Weights of a small image classifier.
Training: 7500 steps, held-out accuracy 64%.
Rows from block 9, named by matrix and row number. Rows with one number belong to one neuron. Each number is 128 + 24 x the weight over its row's rms, rounded and kept within 0 to 255. All counts start at 0. After the name is the row's rms in percent of the matrix's.
# fc1: MLP up (model.blocks.9.mlp.fc1.weight, 1536x384), inputs 256-383
# fc2: MLP down (model.blocks.9.mlp.fc2.weight, 384x1536, transposed), outputs 256-383
fc1.563 019 [128 128 128 128 128 128 128 117 130 130 121 147 128 129 128 128 128 128 128 128 128 128 128 138 128 130 113 128 115 130 128 128 128 128 128 128 128 128  32 128 128 128 128 132 128 134 125  89 128 128 128 128 131 128 128 128 128 128 129 126 128 128 152 128 128 128 138 128 128 128 182 127 128 128 128 128 130 216 128 128 128 128 142 128 130 127 128 128 128 128 128 128 128 128 128 128 128 128 128 128 128 136 113 130 102 128 153 128 128 131 128 128 123 123 151 128 130 129 128 128 128 128 128 128 128 128 128 129]
fc2.563 013 [ 77 123 133 131 128 120  90 127 105 138 128  38 128 133 132 130 125 128 138 125 128 128 128 140 128 128 128 137 128 139 153 125 149 128 129 131 117 160 255 129 128 189 128 134 128 128 161 205 120 139 129 162 125 128 143 129 131 118 118 128 128 128 127 178 127 128 126 125 153 128   1 128 108 127 177 128 126  32 128 129 128 128 128 128 166 128 128 128 131 129 111 143 128 108 190 134 138 128 134 130 128 128 126 125 147 129  46 127 129 128 159  93 128 128  82 115 110 128 128 128 137 121 167 128 127 132 128 118]
fc1.564 097 [ 65 110 124 142 138 129 126 142 107 118 161 120  97 144 135 145 132 106 128 136 157 163 137 167 169 116 103 102 121 139 130  87 122 120 127 128 127 152 128 120 137 138 128  75 138  98 124 153 140 122 123 155 154 124 124 121 109 173 141 157 156 135  62 177 127 201 144 126 128 152 118 135 155 168 105 144 114 123 148 130 182 161 215 136 137 107 129 135 134 142 123 122 129 128 129 130 138 122 168 131 102 101 110 156  96  87 134 169 142 126 181 138 124 134 162 124 140 128 118 128 176 154 132 125 102  88 130 128]
fc2.564 088 [124 113 123 123 128 134 106  86 144 119 116  69  88 147 153 117 110 145 140 130 161 177 128 172 113 144 124 142 127 130 163 116 140 119  65 121 171 110 158 129 145 154 146 128 129 119 208 124 130 133  95 129 118 126 150 141 118 131 134 128 129 129 113  80 115 128 105 137 132 145  69 125  74 133 102 107 129 124 100 144  77 134 105 170 169 127  71 126 156 130 119 107 126 141 137 114 156 113 128 160 131 183 128 116 134 132 116 129 127 131 139  98 128 132 109 113 138 107 117 121 125 133 150 151 110 132 135 162]
fc1.565 054 [132 132 149 124 130 127 219 128 166 154 117 147 114  85 157 114 133 179 144 113 134 133 115 100 128 130 125 144 133 127 143 126 119 169 134 125 140 149 129 124 125 118 127 116 163 130 129 128 123 128 212 129 119 127 159 138  96  97 166 115 111 120 129 145  80 130 135 173 116 161 129 144 157  96 123 131 109  75 111 147 126 126 121  82 187 121 135 127  50 135 128 135 117 104 159 131 154 126 140  98 130 126 121  81  54 141 141 110 120  21 124 135 131 133 125 107 127 127 109 128 132 130 102 131 156 108 128 111]
fc2.565 061 [157 122  78 133  58 124 106 129 191 118 129 138 125 129 138  80 129 120 128 121 172 127 134 137 115 119 146 187 128 134 125 107 131 125 110 115 127 124  69 121  90 133 126 137  94 122 114 123 138  93 131 146 124 128 131 128 146 115  85 122 141 130 122   9 123 153 136  70 142 119 153 152 131 120 133  68 119 138  99 132 133 125 125 125  84 119 172 164 186 106 130 168 110 117 127 141 128 138 113 118 132  98 131 166  76 139 120 137 131 155 128 172 118 126 134 154 129 107 128 124 149 163 142 137 104 129 143 128]
fc1.566 137 [126 125 122 121 129 126 143 128 123  90 124 123 126 117 130 133 128 125 143 119 142 128 122 157 140 135  98 135 137 125 154 121 114 163 154 131 124 136 149 124  95 128 167 139 123 131 144  93 144 185 131 147 115 132 124 154  95 112 107 134 133 123 122 133 123 158 129 112 131 119 123 128  83 109  92 119  67  83 128 152 153 127 117 127 107 134 124 106  96  93 117 112 113 164 142 148 177 155 113 141 121 127 128  79 122 152 155 122 140  97 136 144 122 152 147 114 160 144  78 140 178 123  90 134 108  89 172 103]
fc2.566 117 [ 99 103 163 128 144  95 130 155 146  98  99 126 165 138  98 109 128 116 156 141 129 144 122 109 137 119 126 115 111 125 100 121 115 183 175 155 147 114 183 146 132 137 124 134 133 138 179 136 123 109 111 155 124 116 131 135 142 126 152 132 131 129 108 104 132 126 153 150 127 151 156  96 161 154 145 140 185 146 139 130 101 126 139 137 182 168 152 125 142  94 140 188 123 133 141 111  70 126 125 115 114 131 135 200 118 133  90 100 117 138 153  67 104  91 118 126 131 147 110 127 119  84 125 114 128  96 112 123]
fc1.569 038 [192 134 120 139  59 146 128 128 123 119 104 135 121 117 126  95 134 156 146 148 131 121 134 128 129 133 139 130 155 184 119 119  74 123 121 129 129 127 128 105 152 138  97 142 128 127 139 110 128 134 125 167 152  78 128 114 122 111 128 133 132 123 128  84 165 129 114 128 141 128 129 102 129 135  95  62 120 117 125 127 133 128 127 129 133 137 131 131 127 129 132 159 102 109  87 142 108 104  54 127 116 124 142 130 127 106 135 131  82 123 187 107 117 128 128 112 118 136 126 114 139 159 136 118 156 134 128 236]
fc2.569 042 [104 122 169 127  88 128 120 175 152 128 128 126 130 168 128 122 128  84  94 123 128  58 128 114 128 122 136 139 128 128 164 136 128 119  99 144 123 152 111 101 127 105 126 119 129 100 126 124 113 147  95  83 108 129 177 128 128 126 101 146 129 128 127 163 121 127 153 183 117 138  55 133 122 119 129 216 151 110 129 128 116 122 128 132 140 150 133 128 150 174 116 121 128  54 123 143 194 139 161 149 130 143 130 128 158 136  52 125 205 108 128 128 130 149 119 155 123 131 128 128 129 136 129 127 178 114 129 133]
fc1.570 011 [128 128 128 128 110 128 128 128 124 127 124 128 128 128 128 128 128 128 128 168 128 128 128 128 128 128 128 128 128 128   0 128 129 128 128 128 128 101 128 128 128 128 128 128 128 128 128 128 128 128 128 128 133 131 128 128 128 147 128 128 128 128 128 128  76 128 128 128 128 128 128 128 128 128 128 128 140 128 128 128 122 128 128 128 128 128 128 128 137 128 128 128 128 128 128 128 128 128 128 128 128 128 128 128 128 128 117 128 128 128 128 128 128 128 128 128 128 128 128 128 128 128 128 135 136 128 128  99]
fc2.570 008 [170 133 128 128 159 128 114 128 126 127 128 128 128 128 128 128 129 141 129 125 128 128 128 128 128 131 122 130  71 128 177 129 128  99 133 128 127 128 144 128 128 129 128 128 192 128 128 128 128 128 127 116 126 117 128  99 137 114 128 128 128 128 182 128 130 121 156 128 127 137 143 128 111 128 123 128 128 128 127  98 248 128 127 129 128 128  96 128 130 126  80 128 131 128 126 128 113 128 125 128 112 128 133 128 126 128 147 128 147 128 119 135 128 128 143 128 134 189 128  80 129 124 125 128 107 138 128 128]
fc1.573 137 [151 128 141 139 100 123 112 150 106 137 109 140 112 134 100 135 146 138 135 144 134 101 147 113 138 146 126 139 116 147 148 114 147 157 189 137 116 137 128 138 132 141 134 115 159 137 159 142 119 118 137 118 110 175 122 173 166 146  71 119 124 124  84 115 108 110 103 129 132 103 132 125 105 126 113 121 127 139 107 120 116 124 107 133 110 180 153 131 110  76 127 132 150 127 129 144 135  99 110 100 144 146 141 221  81 139 126 135  75 159 144 175 109  96 105 178 103 120 133 167 120 127 133 150 182 117 125 142]
fc2.573 136 [147 139 108 140 161 101 170 117 139 117 143 139  82 131 108 123 123  94 108 135 125 142 128 146 145 109 169 139 155  89  98 135 124 163 137 175 100 100 147 118 143 115 132 131 125  89 124 136 120 127 116 158 114 126 148 128 127 197 162 122 132 124 143 135 168 127 152 146 128 115 162 110 175  90 105  97 137 127 135 145 117 135 142 128 199 129 126 122 132 129 101 167 121 125 127 128 148 131 193 130 100  97 159 126 155 148 126  86 107 104  95  88 125  65  83 119 118 142 136 155 146 174 147 139 123 126 120 100]
fc1.574 223 [177 148 110 158 115 129  88  92 137 126 157 144  78  95 129 117 152 152 126 169 116 129 130 129 110  68 159 135 112 162 147 130 147  85 101 124 116 140 101 123 134 135 137 106 125 137 118 118 135 128 122 111 110 153  98 115 120 113 130 146 177 147 123 138 127  93 106 144 105 127 129  78 120 130 122 135 131 119 130 103 128  97 130  95 107 156 105 110 113 151 102 149 122 102 110 156 125 138 194 149  77 106 130 104 141 117 135 113  91  81 128 141 168 143 129 126 140  86 127 153  97 112 129 121  85 120 148 160]
fc2.574 202 [135 144 147  60 115 117 120 110 112 127 117 110 166 223 137 146 109 141 108 150 152 110 126 137 137 124  99 130  97 136 111 151  93 125  97 140 161 166 183 137 128  72 138 133 129 175  97 130 137 136 103 107 128 128 123  84 125 119  93 142 132 144 163 123 140 105 115 110 121 146 174 120 134  94 130  80 147 124 156 121 127 117 143 153 115 133 144 135 166  93 154 131 103 128 139 135 129 115 126 116 123 111 144 195 137 152 203 120 172 160 137 166 119 122 114 143 134 166 124 131 151 141 127 142 181 145 133  96]
fc1.576 139 [119 106 122 128 132 138 100  96 162 124 127 163 157 128 110 136 144 185 116 145 135 125 121 114 111 157 123 135 154 126 107 179  66 151 146 109 123 153 141  89 128 133 134 121 167 132 142 153 133 120 124 115  95 114 124 122 138 103 156 135 125 140 105 116  57 127 178 116 141 118 134 116  94 154  69 156 131 108  98 122 137 122 150 134 111 127 117 178 128 168 110  88 115 124 126 128 127 111 124 145 127 125 129 170 106 118 133 108 140  80 115 101 147 130 115  97 147 103 128 129 175 141 134 137 183 146 127 124]
fc2.576 153 [135 135 116 141  77 143 155 148 119 119 123 150 137 133 125 112 111 124 161 137 117  89 131  87 125 134 110 157 130 124 121 128 129 150 118  81  99 123 117 145 139 132 155 123 111 124 102 126 117 124 106 125  99 127 128 129 122 144 141 114 107 117  99 100  93 180  66 143 133 140 175 140 124 136 129  82 145  82 145 149 135 133  94 141 134 132 126 115 131 116 176  85 121 121 132 129 149 106 131 142 127 119 146 128 101 155 128 140 130 171 146 137  93 143 126 106 124 167 109 134 136 160 103 113  82 119 125 133]
fc1.577 040 [145 125 138 127  59 128 139  93 117 111  92 118 131 123 100  93 147 136 131 128 103 132 128 106  95 136   4 113 142 138 133 128 135 133 167 129 138 116 132 147 122 114 127 127 115 110 176 128 111 128 124 131 128 120 130 113 177 137 128 134 128 127 109 123 189 128 105 125 155 138 138 145 123 129 128 121 146 133 132 125 142 132 128 128  85 128 128 156 128 129 128 138 131 127 119 128 200 101 122 128 124 128 121  89 120 125 127 128 106 135 128 115 112 159 124 165 122 135 139 129 128 127 141 128 123 140  37 117]
fc2.577 043 [120  97  96 131 141 131 128 107 127 132 174 105 133 124 169 160  56 155 136 124 120 128 127 121 160 132 137 127 119  96 118 123 135 121 172 128 136 127 207 117 137  74 128 128 130 125  83 117 159 143 105 110 112 123 129 190 114 155 149 108 143 128 166  97 114 126 124 129 131 128 138 123 116 140  91 127 157 123 126 130  74 142 125 166 137 145 141 122 143 123 118 192 101 131 133 128 127 128 136 143 142 129 125 129 132 111 130 131 211 122 127 172 138 130 108 128 126  83 139 125 135 116 125 131  73 142 155 157]
fc1.578 024 [128 111 130 127 125 128 128 125 122 127  49 127 128 128 136 128 127 141 129 114 128 127 128 120 127 128 236 114 128 130 106 125 138 128 128 117 128 130 122 128 120 125 127 122 127  79 126 125 133 128 128 127 119 236 102 143 129 130 126 130  93 126 148 195 147 135 128 128 128 129 169  73 153 146 128 140 128 128 142 119 128 126  52 128 129 128   0 128 129 128 128 155 128 128 131 128 126 123 136 129 128 128 128 159 110 128 128 102 128 118 119 128 159 128 125 127 128 120 128 128 128 123  82 145  76 125 129 129]
fc2.578 024 [127 128 114 124 143 132 123 125 128  98 117 128 128 132 122  97 105 148 125 136 128 128 128 123 128 174  55 134 130 127 139 124 100 155 129 113 155 121 128 132 138 127 130 118 129 128  83 136 127 131 120 124 136  74 127 143 125  36 128 160 126 117  81  73 113 122 128 128 135 124 125 128 117  98 124 125 111 108 124 130 123 135 130 145 124 128 201 130 120 124 134 128 132  95 143 128 133 127 125 124 131 148 115 122 120  77 128 174 120 132 118 115 123 142 132 104 128 128 128 165 132 128 140 128 172 126 128 128]
fc1.580 010 [128 128 128 128 143 128  84 128 128 128 128 128   0  93 128 128 128 128 128 128 128 255 128 128 128 128 128 128 128 128 128 128 128 128 128 128 128 128 128 128 128 128 128 128 128 128 204 128 128 128 128 128 128 147 120 135 128 128 109 128 128 128 128 128 128 128 128 128 128 128 128 128 128 128 128 128  90 128 128 128 128 128  57 128 128 128 128 128 128 120 128 128 128 128 128 128 122 127 128 128 128 142 123  92 128 128 128 128 128 147 128 128 122 128 128 128 128 128 128 128 128 128 128 128 128 128 128   0]
fc2.580 010 [170 128 128 128  49 128 128 171  62 128 128 141 239 128  87 128 128 141 130 133 127 100 128 128 128 135 129 131 128 128 153 128 127 128 135 128 128 130 128 128 128 128 128 128 128 128  88 128 125 128 128 128 127 128 127 128 128 128 138 143 127 128 121  43 128 128 129 128 128 128 128  99 128 128 128 128  83 128 196 128 128 128 128 129 131 128 129 128 129 128 128 128 121 169 128 128 128 128 114 155 129  70 128 124 127 128 126 128 128 128 132 127 128 128 130 120 139 135 128 128  75 128 128 128 128 128 128 210]
fc1.582 108 [ 88 157 125 113 146 152 119 122 119 117 102 134 129 104 129 159 163 134 155 139 131 134 147 145  56 109  67 103 122 166 100 109 107 121 135 169 129 106 128 135 111 131 116 145 129  81 119 134 136 147 173 107  93 148 174 149  82 121 153 116 129 123 117 129 126  80 130 129 152 166 128 107 167 118 130 149 122 116  90 128 136 146 216  86 151 131 140 126 127 132 108 154 115 156 134 115 170 162 128 127 156 144 108 132  82 132 135 128  90 159 136 128 137 143 136 110 119 132 101 186 133 134 125 126 118 113 133 129]
fc2.582 101 [121 132 142 105 147 113 116 121  98 142 121 108  94 101 131  96  86 142 106 129 140 105 121 112 120 152  96 139 115 153 147 107 152 121 163 111  97 169 142 138 141 114 127 113 143 176 130  86  95 131 106 129 123 119 138 127 143  92 143  94 124  98  90 146 117 111  99 157 104 133 119 134 120 129 115 134  87  96 152  95 107 104  89 122 131 105 122 129 121 130 149 121  98 129 125 132 147 155 107 167 119 148 140 126 161 149 129 109 121 179 171 122 139 124 116 116 138 151 124 176 171  82 192 151 156 132  63 160]
fc1.583 183 [134 126 155 154 170 174 139 134 168 123 136 141 122 159 122 106 130 114 126 137  94  75 136  97 141 145 178 121 129 125 101  98 158 147 125 158 120  99 160 128 115  99 136 134 104 102 117 134 133 115 158 125 109 179 159 126 148 147 132 177 122 168 170 124 130 141 131 134 158 121 117 106 156 126 113 136 131 101 153 121 111 149 176 128 114 120 166 169 133 160 121 106 128 140 160 128 165 128 127 170 112 157 162 126  39 129 127 149  77 155 108 108 114  87 116 120 164 128  94 106  95 126 137 101 167 107  71 108]
fc2.583 184 [151 120 136 105 145 114 139 173 100 128 124 109 142 120 150 130 123 127  76 112 129 134 136 140 153 102 102 201 139 143 147 142 128 128 167 106 151  96  84 105 129 114 126 121 119 132 127 149 141 142 106 137 129  78 109 151 143 148  86 144  83 143 125 127 146 119 125 103 129 158 148 115 123 115 162  74 133 113 133 137 146 129  83 125 118 148 123 115  72 113 119 131 145 145  70  99 135  69 139 106 128  61 107 152 137 176 133 152 146 100 129 127 145 117 123 135 106 127 107 111 140 114  65 138 131 130 194 129]
fc1.584 037 [164 105  88 125 131  95 122 128 129 121 127  97 129 142 145 121 128 114 128 146 128 113 130 162 113 139 132  88 111 108 216  99 120 130 129 127  89 136 171 167 130 146 116 139  90 128  97 128 129 122 101 102 146 112 147 133 136 128 144 119 127 121 128 135 212 129 127 113 131 145 137 128 127 146 120 128 129  95 128 137  92 112  31 114 147  76 124 115  38 131 132  50 141 120 128 136 125 128 122 133 129 129 131 122 124  96 127 112 140 107 121 153 100 128 128 126 131 133 130 146 129  78  60 120 131 111 178  55]
fc2.584 039 [ 49 135 155 122  87 128 128 139 180 127 131 124 128 127 142 119 127 142 116 128 116 143 128  85 127 150 179 146 144 126  85 124 130 128  95 109 152 141 104 126 129  65 134 128 118 126 128 114 116  61 179 134 122 129 131 134 125 144 112 113 133 128 142 112  15 123 125  88 142 135 127 122 140  83 130 131  89  89 151 140 122 103 128 133 128 109 128 138 176 130 151 169 109 144 124 105 139 141  98 118 126 105 139 128 114 135  58 183 126 102 129 122 126 137 136 127 127 133 128 169 122 163 109 112 103 128 128 139]
fc1.585 200 [ 89 144  96 164 137 163 150 172 172 114 159  91 106 133 149  92 150 137 144 116 144 148 103 114 131 161  55 148 118 134 126 164 159 129  72 108 132 128 155 123 135 123 119 168 111  95 146 121  57 127 140 129 125 118 129 101 115 131 119 110 128 103 124  81 160 132 135 139 129  91 134 118 127 154 116 118 156 163 105 151 164 142 107 107 144 153 155 116 149 136 121 113 128 153 108 148 130  98 139 156 125 126 192 161  83 128 132 121 123 114  95 133 143  98 115 133 122 202 128 129 120 143 160 128 112 167 133 102]
fc2.585 206 [124 145 124 153 176 137 121 149 119 123 131 101 134 133 108  97 121 145 106 132 126  69 127 118 105  70  85 171 156  63 126 118 126 135 113 146 154 166 129 156 115 166 132 133 147 120 107 139 143 151 143 146 141 171 139 132 133 135  99 130 139 123 130 164  84 113 146 128 133 147 106 148 124  94 127 123  95 117 142 151 100 146 129 122 143 131 121 138 155  93 127 144 144  99 136  96 125 114 155 157 144 130 124 183 245 123 171 160 165 108  96 151 129 122 126 148 152 114 151 155 151 163 121 130 133 110 121 174]
fc1.586 097 [131 124 121 136 118 141 175  99 129 106 158 125 140 156 158 125  61  97 128 108 116 142 132 119 130 106  96 125  86 152 134 182 123 148  89 135 124 103 117 114 109 119  88 138 106  84 131 189 123 121 131 146 164 138 113  90 105 151 145  86 152 138 141 110 154 127 126 111 166 154 104 145 113 125 153  98 166 147 130 107 141 141 126 169 127 120 125 133 145 102 134 126 118 122 140 125 113 127 163 131  83 114 133 139 120 119 138 136 128 116 139 121 139 126  61 118 168 131 114 139  85 151 147 119 156 146 144 102]
fc2.586 097 [102 124 133 154 120 161 126 136  95 143 143 101 149 217 127 164 129  74 171 111 132 133 143  99 101 129 117 179 110 105  70 140 159 134 148  71 142 176 129 112 128 146 147 135 136 125 134  39 123 135 116 129 134 142 134  94 129 127 151 124 177  97 123 128  93 138 153 120 149 104 128 136 120  85 113  93 139 123 118 132 124 124 126 102 143 103 154  89 108 166 131 108 128 127  91 139  97 116 132 128 129 119  93 128 123 121 101 118 134 165  80 129 128 208 161 136  93 137 128 128 117 137 128 116 125 166 101 147]
fc1.587 070 [131 120 159  99 121 115 191 128 154 132 104  95 102 138 136 127 141 125 108 101 120 138 119 125  95 124  71 123 119 101 133 116 151 145 128 125 101  83 128 146 115 129 114 114 149 114 143 139 111  85 149  93  88 184 161 147 164 108 108 133 134 156  85 125 128 137 127  90 136 130 146  81 133 121 135 134  71 175 128 128 150 120 143 138 136 133  92 149 135 129 160 124 129 129  87 128 144 133  79 144  88 138 131 111 164 128 118 135 133 126 109 110 141 144 111 128 129 130 136 145 103 137 108 136 126 122 136 147]
fc2.587 075 [ 89  95  78 129 124 121 118 129 129 127 152 118  99 130 105 123 118 127 130 131 185 143 128 161  98 146 127 132 123 144 147 129 118 117 152 128 133 179 161 126 140  99 112 148 103 131 136 122 128 193 118 204 118  96  80 130 127 151 124 142 161 118 135 119 124 117 100 131 107 130 144 165 148 142 113 128 113 161 127 125 123 126 128 117 112 132 138 128 166 130 130 143 141 144 181 121 127 135 145 117 124  71 115 100  94  91 152 132 125 128 143 123 131 119 120 115 156 120 128 144  83 129 106 157 111 141 114  87]
fc1.588 017 [133 123 128 128 125 128 165 133 104 128 128  94 137 164 129 147  55 126 128 111 129  89 112 138 130  96 137 231 128 123  56 128 130 135 128 128 128 124 128 128 127 128 128 128 205 134 128 125 126 128 128 128  57 186 127 128 128 125 114 127 127 128 134 188 128 123 131 126 128 128 124 130 202 127 128 128 118 130 119 128 127 128 168 128 128 135 125 128 169 128 128 126 128 128 132 128  40 130 128 128 123 128 145 128  99 128 127 125 127 128 120 203 128 117 128  60 121 125  98 135 130 128 128 118 128 128  59  74]
fc2.588 018 [140 131 131 128 128 125  94 128 128 126 147 170 107 118 129 100 128 129 128 128 128 127 128 121 142 126 107  14 128 128 167 125 117 128  88 128 127 186 116 128 128 165 109 128 128  80 128 134 132 126 128 139 127 128 131 129 137  98 139 128 117 161  75   0 128 181 127  55 128 179 103 128 128 128 127 128 177 128 117  81 127 147 127 125  73 128 122 128 126 150 128 114  94 128 147 141 169 128 125 153 104 135 128 128 111  79 128 108 129 107 127 131 128 128 134 120 127 127 128 163 128 120 128 157 128 128 160 170]
fc1.591 013 [126 128 128 255 128 128 128 104 128 145 128 128 126 128 128 128   0 128  72 128 128 122 128 128 132 150 128 128 161 128 128 128 128 128 128 128 128 127 128 128 110 128 128 128 128 129 127 141 128 129 128 141 128 128 128 128 128 128 128 129 128 128 128 128 128 255 128 128 128 128 128 128 128 128 128 129 128 128 128 128 151 128 144 128 128 128 128 128  69 128 128 103 128 128 121 128 136 128 128 128 128 128 128 128 121 128 128 128 128  73 128 128 128 128 128 128 127 128  43 128 128 128 128 128 128   0 128 128]
fc2.591 016 [148 128 148 127 128 128 128 124 152 128 128 155 121 122  97 129 128 128 241 139 128 153 128 128 129 121 128 128 128 130 134 128 112 126 128 128 206 130 138 128 128 133 136 128 128  56 129 133 127 153 129  81 125 114 127 137 139 109 113 131 129 120 115 125 121 127 169 185 128 149 121 153 124 116 128  84 107 128 135 126 128 150 127 127 127 128 126 128 219 130 128 111 128 128 128 132 130 107 131 128 135 128 128 128 107 124  82 128 172  99 128 119 128 139 129 128 162 188 128 141 129 110  97 148 128 175 128 129]
fc1.592 149 [192 127 140 157 129 124 171  76  88 126 192 178 128 106 129 103 125 132 128 128 129 112 121 122  83 130 131 115 101 138 104 143 148 184 112  88 161 130 101 154 155 149 135 105  93 127 102 127 121 124 136 107 171 138 161 141 137 156  96 138  76  88 163  87 142  88 128 135 124 123  73 134 124 120 102 183 109 149 130 151 165 132 140 124 199 143 111  96 127 132 121 162 136 138 128 114 122 112 160 129 143 124 133 137 110 134 129 116 130 124 132 133 120  83 141 132 111 146 133 138 138 160 152 129 127 132 135 117]
fc2.592 146 [ 62 153 185 128 140 132 129 132 170 125 101 107 108 128 155 100 109 164 125 106 130 119 130 158 140 125  79 111 109 147 163 163 152 174 109 142 103 197 156 135 130 137 156 121 130 134 162 124 124 144 197 166 142 109 104 131 105  98 179 109  85 175 135 150  95 138 128 134 149 102 142 125 121 115 120 115 105  99 146 156 125 115 102 150 129 140 119 127 115  78  72 125 143 108 118 137 171 146 158 110 128 117 159 110 115  91 145 147 107  74 115 139 128 129 122 137 127 106 106 111 101 154 114 131 155 120 132 180]
fc1.593 010 [128 128 128 128 128 128 128 128 128 128 128 128 128 128 128 128 128 128 128 128 128 141 128 128 128 128 128  75 128 128 128 128 128 128 128 128 128 128 128 128 128 128 128 128 128 128 128 128 128 128 128 128 128 128 128 128 128 128 228 128 128 128 128  28 128 128 128 128 128 128 128 128   0 128 128 255 128 128 128 128 114 128 128 128 128 128 128 128 128 128 128 128 128 128 255 128 128 128 128 128 128 128 128 128 128 128 111 128 128 128 128 108 128 128 128 128 128 128 128 128 128 128 128 128 128 184 128 128]
fc2.593 008 [128 112 111 128 128 128 128 128 141 133 191 128 128 128 123 128 107 128 166 128  70 128 128 128 132 128 123 128 124 128 128 124 128 130 128 123 127 128 128 128 125 128 129 128 128 124 128 128 128 128 142 128 128 128 120 129 125 107 105 128 127 128 163 202 128 128 127 128 128 128 129 128 184 128 128  18 128 130 128 128 128 128 128 128 128 128  21 128 125 128  95 128 128 115  47 128  40 128 128 129 128 127 128 128 128 128 135 128 128 128 128 196 128 128 128 136 127 129 128 112 118 127 128 128 132  36 128 128]
fc1.594 180 [124 172 219 155  89 157 121 151 116 157  94 128  75 134 119 123 108 157 136 159 115  94 141 118  99 117  70 132 136 144 142  96 113 132 113 139 137 119  77  69 155 127 129 115 142 115  93 156 123 100 113 111 126  73  97  97 150 151 112 156 130 108 128 131 150 128 115 142 104 138 111 116  94 105 113 130 136 139 126 159 129 118 115 106 150 141 132 106 127 108 117 144 126 152  95 114 105 130 132 108 185 121 139  76  87 110  98 149 127 129 160 151 138  81 126 128 117 167 156 152 136 162  97 112 146 118 167 143]
fc2.594 183 [165 123 144  65 165 135 149 112 127 123 144 132 127 123 137 140 144  97 115 116 153 133 127 125 141 134 128 126  73 110 143 190 163  99 128  99 129 110 126 129 138 161 127 132 120 155 113  94 122 184 164 102  93 121 172 148 114 133  61 126 136 140 163 146 130 130 116 129  93 145 146 108 152 106 149  92 123  84 166 123 119 149 145 125 141 113 135 150 145 113  87 133 132 139 150  78 125 118 126 131 138 153 135 153 105 155 179 118  81 129 125 139 127 142 119 144 123 170 127 144 137 107 102 119 138 128 102 101]
fc1.595 024 [114 142 146 128 128 128 128 128 128 128 144 134 128 128 165 128 129  91 127 128 128 128 128 127 128 128 128 128 128 128 128 128 128 128 139 128 128  75 102 128 133 128 126 128 128 112 128 128 125 128 128 128 128   0 119 128 128 137 128 126 129 142 128 110  92 103 137 128 128 113 150  99 126 104 128 128 126 113 121 128 138 130 124 134 113 126 128 128 160 128  62 128 128 179 153 129 126 159 128 128 133 128 128 149 182 128 139 134 117 128 127 128 128 128 118 129 135 177 128  99 128 128 128 128 135 217 129 112]
fc2.595 018 [161 127 145 125 125 133  79 128  93 128  96 116 134 125  46 128 104 140 136 128  60 129 128 129  86 114 148 156 136  81 101 128 119 126  64 128 129 210 225 154 106 128 108 128 123 111 108 141 128 129 173 127 125 210 127 124 129 128 152 127 128 128 129 129 135 128 166 120 125 148 128 128 127 134 112 114 144 127 186 128 132 135 128 125  97  72 151 128  54 158 117  97 160 132 124 184 200 128 133 128 128 124 123 114 128 128 128 177 128 128 128 120 150 128 131 103 109 109 128 130 128 149 128 124  46 132 125 157]
fc1.596 038 [131 127 128 131 111 125 131 127 128  96 157 123 131 154 128 168 128 134  78 129 128 196 132 205 130 118 141 117 146 138 105 128 128 128 127 128 109 139 128 131 135 130 137 127 130 126 124 139 145 134 128 130 107 128  92  79 109 130  82 128 130 133 128 133 134 166 126 109 122 116 119 126 144 133 204 128  81 161 119 128 111 161 129 127 118 128  90 124  64 131 133 121 127 127 136 131 127 124 127 126 139 244 115 107  82 139 128 170 107 106 128 107 128 128 119  82 134 130 122 127 127 129 132 109 127 130 148 128]
fc2.596 042 [113 128 157 142 123 126 114 165 106 128 128 151 119  88 119 111 128 133 111 143 120 134 129 157 127 135  93 128 136 119 137 141 165 141  71 135 113 107 110 126 126 127 118 110 128 132 127 181 127 128 128 132 121 128 128 130 111 125 114 132 100 102 117 124 119 100 145 181 129 129 147 111 128 119 121 121 124 124  37 109 122 139 128 126 186 132 150 135 148 164 122 129 130 131  98 128 137  97 142 121 128  35 210 168 144 132 204 145 124 119 135 128 128 136 115 116 133 131 128 154 100 125 109 128 118 130 158 156]
fc1.597 016 [128 128 128 127 128 128 128 129 123 129 130 128 128 123 127 127  98  80 108 126  83 137 128 128 128 128 133 132 129 146 128 128 128 141 136  80 128 128 128 127 128 144 178 128 129 128 128   0 127 130 128 170 128 129 128 128 140 122 128 128 128 128 128 128 207 128 128 128 130 128 128 128 127 128 128 108 126 128 132 129 128 125 148 128 119 128 128 116  90 128 128  89 128 128 128 128 126 125 128 128 127 128 129 128 169 128 141 128 128   3 128 128 129 128 132 128 128 124 128 130 128 128 128 128 128 141 103  15]
fc2.597 016 [128 117 118 127 128 128 128 128 130 128 124 128 164 128 102 140 114 255 103 128 120 130 128 132 128 137 128 129 151 128 127  93 137 129 129 119 127 153  92 128 124 128 179 128 120 112 147 151 131 140 109 138 128 129 128 127 128 128  85 143 126 117 166 101  84 126 174 104 128 128 128 128  96 128 128 134 128 128 101 130 130 130 123 128 128 127 128 128 128 154  79 128 132 128 128 128 128 128 128 128 120 120 124 128 128 127 130 155 128 200 125 130 128 128 128  87 125 175 128 128 140 128 124 128 123 130 127 169]
fc1.598 098 [ 81  99 127 115 128 152 125 105 115 127 128 207  97 175 152 133 137 129 126 213 141 127 105 171 126 120 109 119 127 113 138 136 139 152 139 123 144 161 122 121 128 146 126 117 133 106  69 123 144 101 173 145 129 141 128 125 143 120  98 142  81 105 127 126 127 141 114 168 132 150 161 132 103 111 154 135 126 154 133 125 132  95 138 135 114 121  85 169 128 136 132 116 121 146 138 134 105 128 140 128 166  84 120 137 105 178 131 133 184 150 178 114  83 127 122 144 200 114 117 103 130 114 176 190 127 143 117 134]
fc2.598 100 [149 109  88 131 111 160 128 109 112 106 132 125 162 106 117 111 152 117 159 117 102  85 123 151 112  98 104  63 102 159 140 121 115 124  84 126 152 100 194 120 110 116 120 131 112 198 155 127 166 116 104 102 118 109 134 107 120 121 131 141 120 117 126 144 132  72 108 124 135 129  94  72 164 142  90 127 141 121 116 160 126  94 125 145  87  98 127 116 137 186 127 128 134 133 129 128 141 103 127 106 128 159 132  98 117 134 136 146 113  96 119 126 128 113 142  69 123 131 159  55 153  72  92 128 140 138 145 100]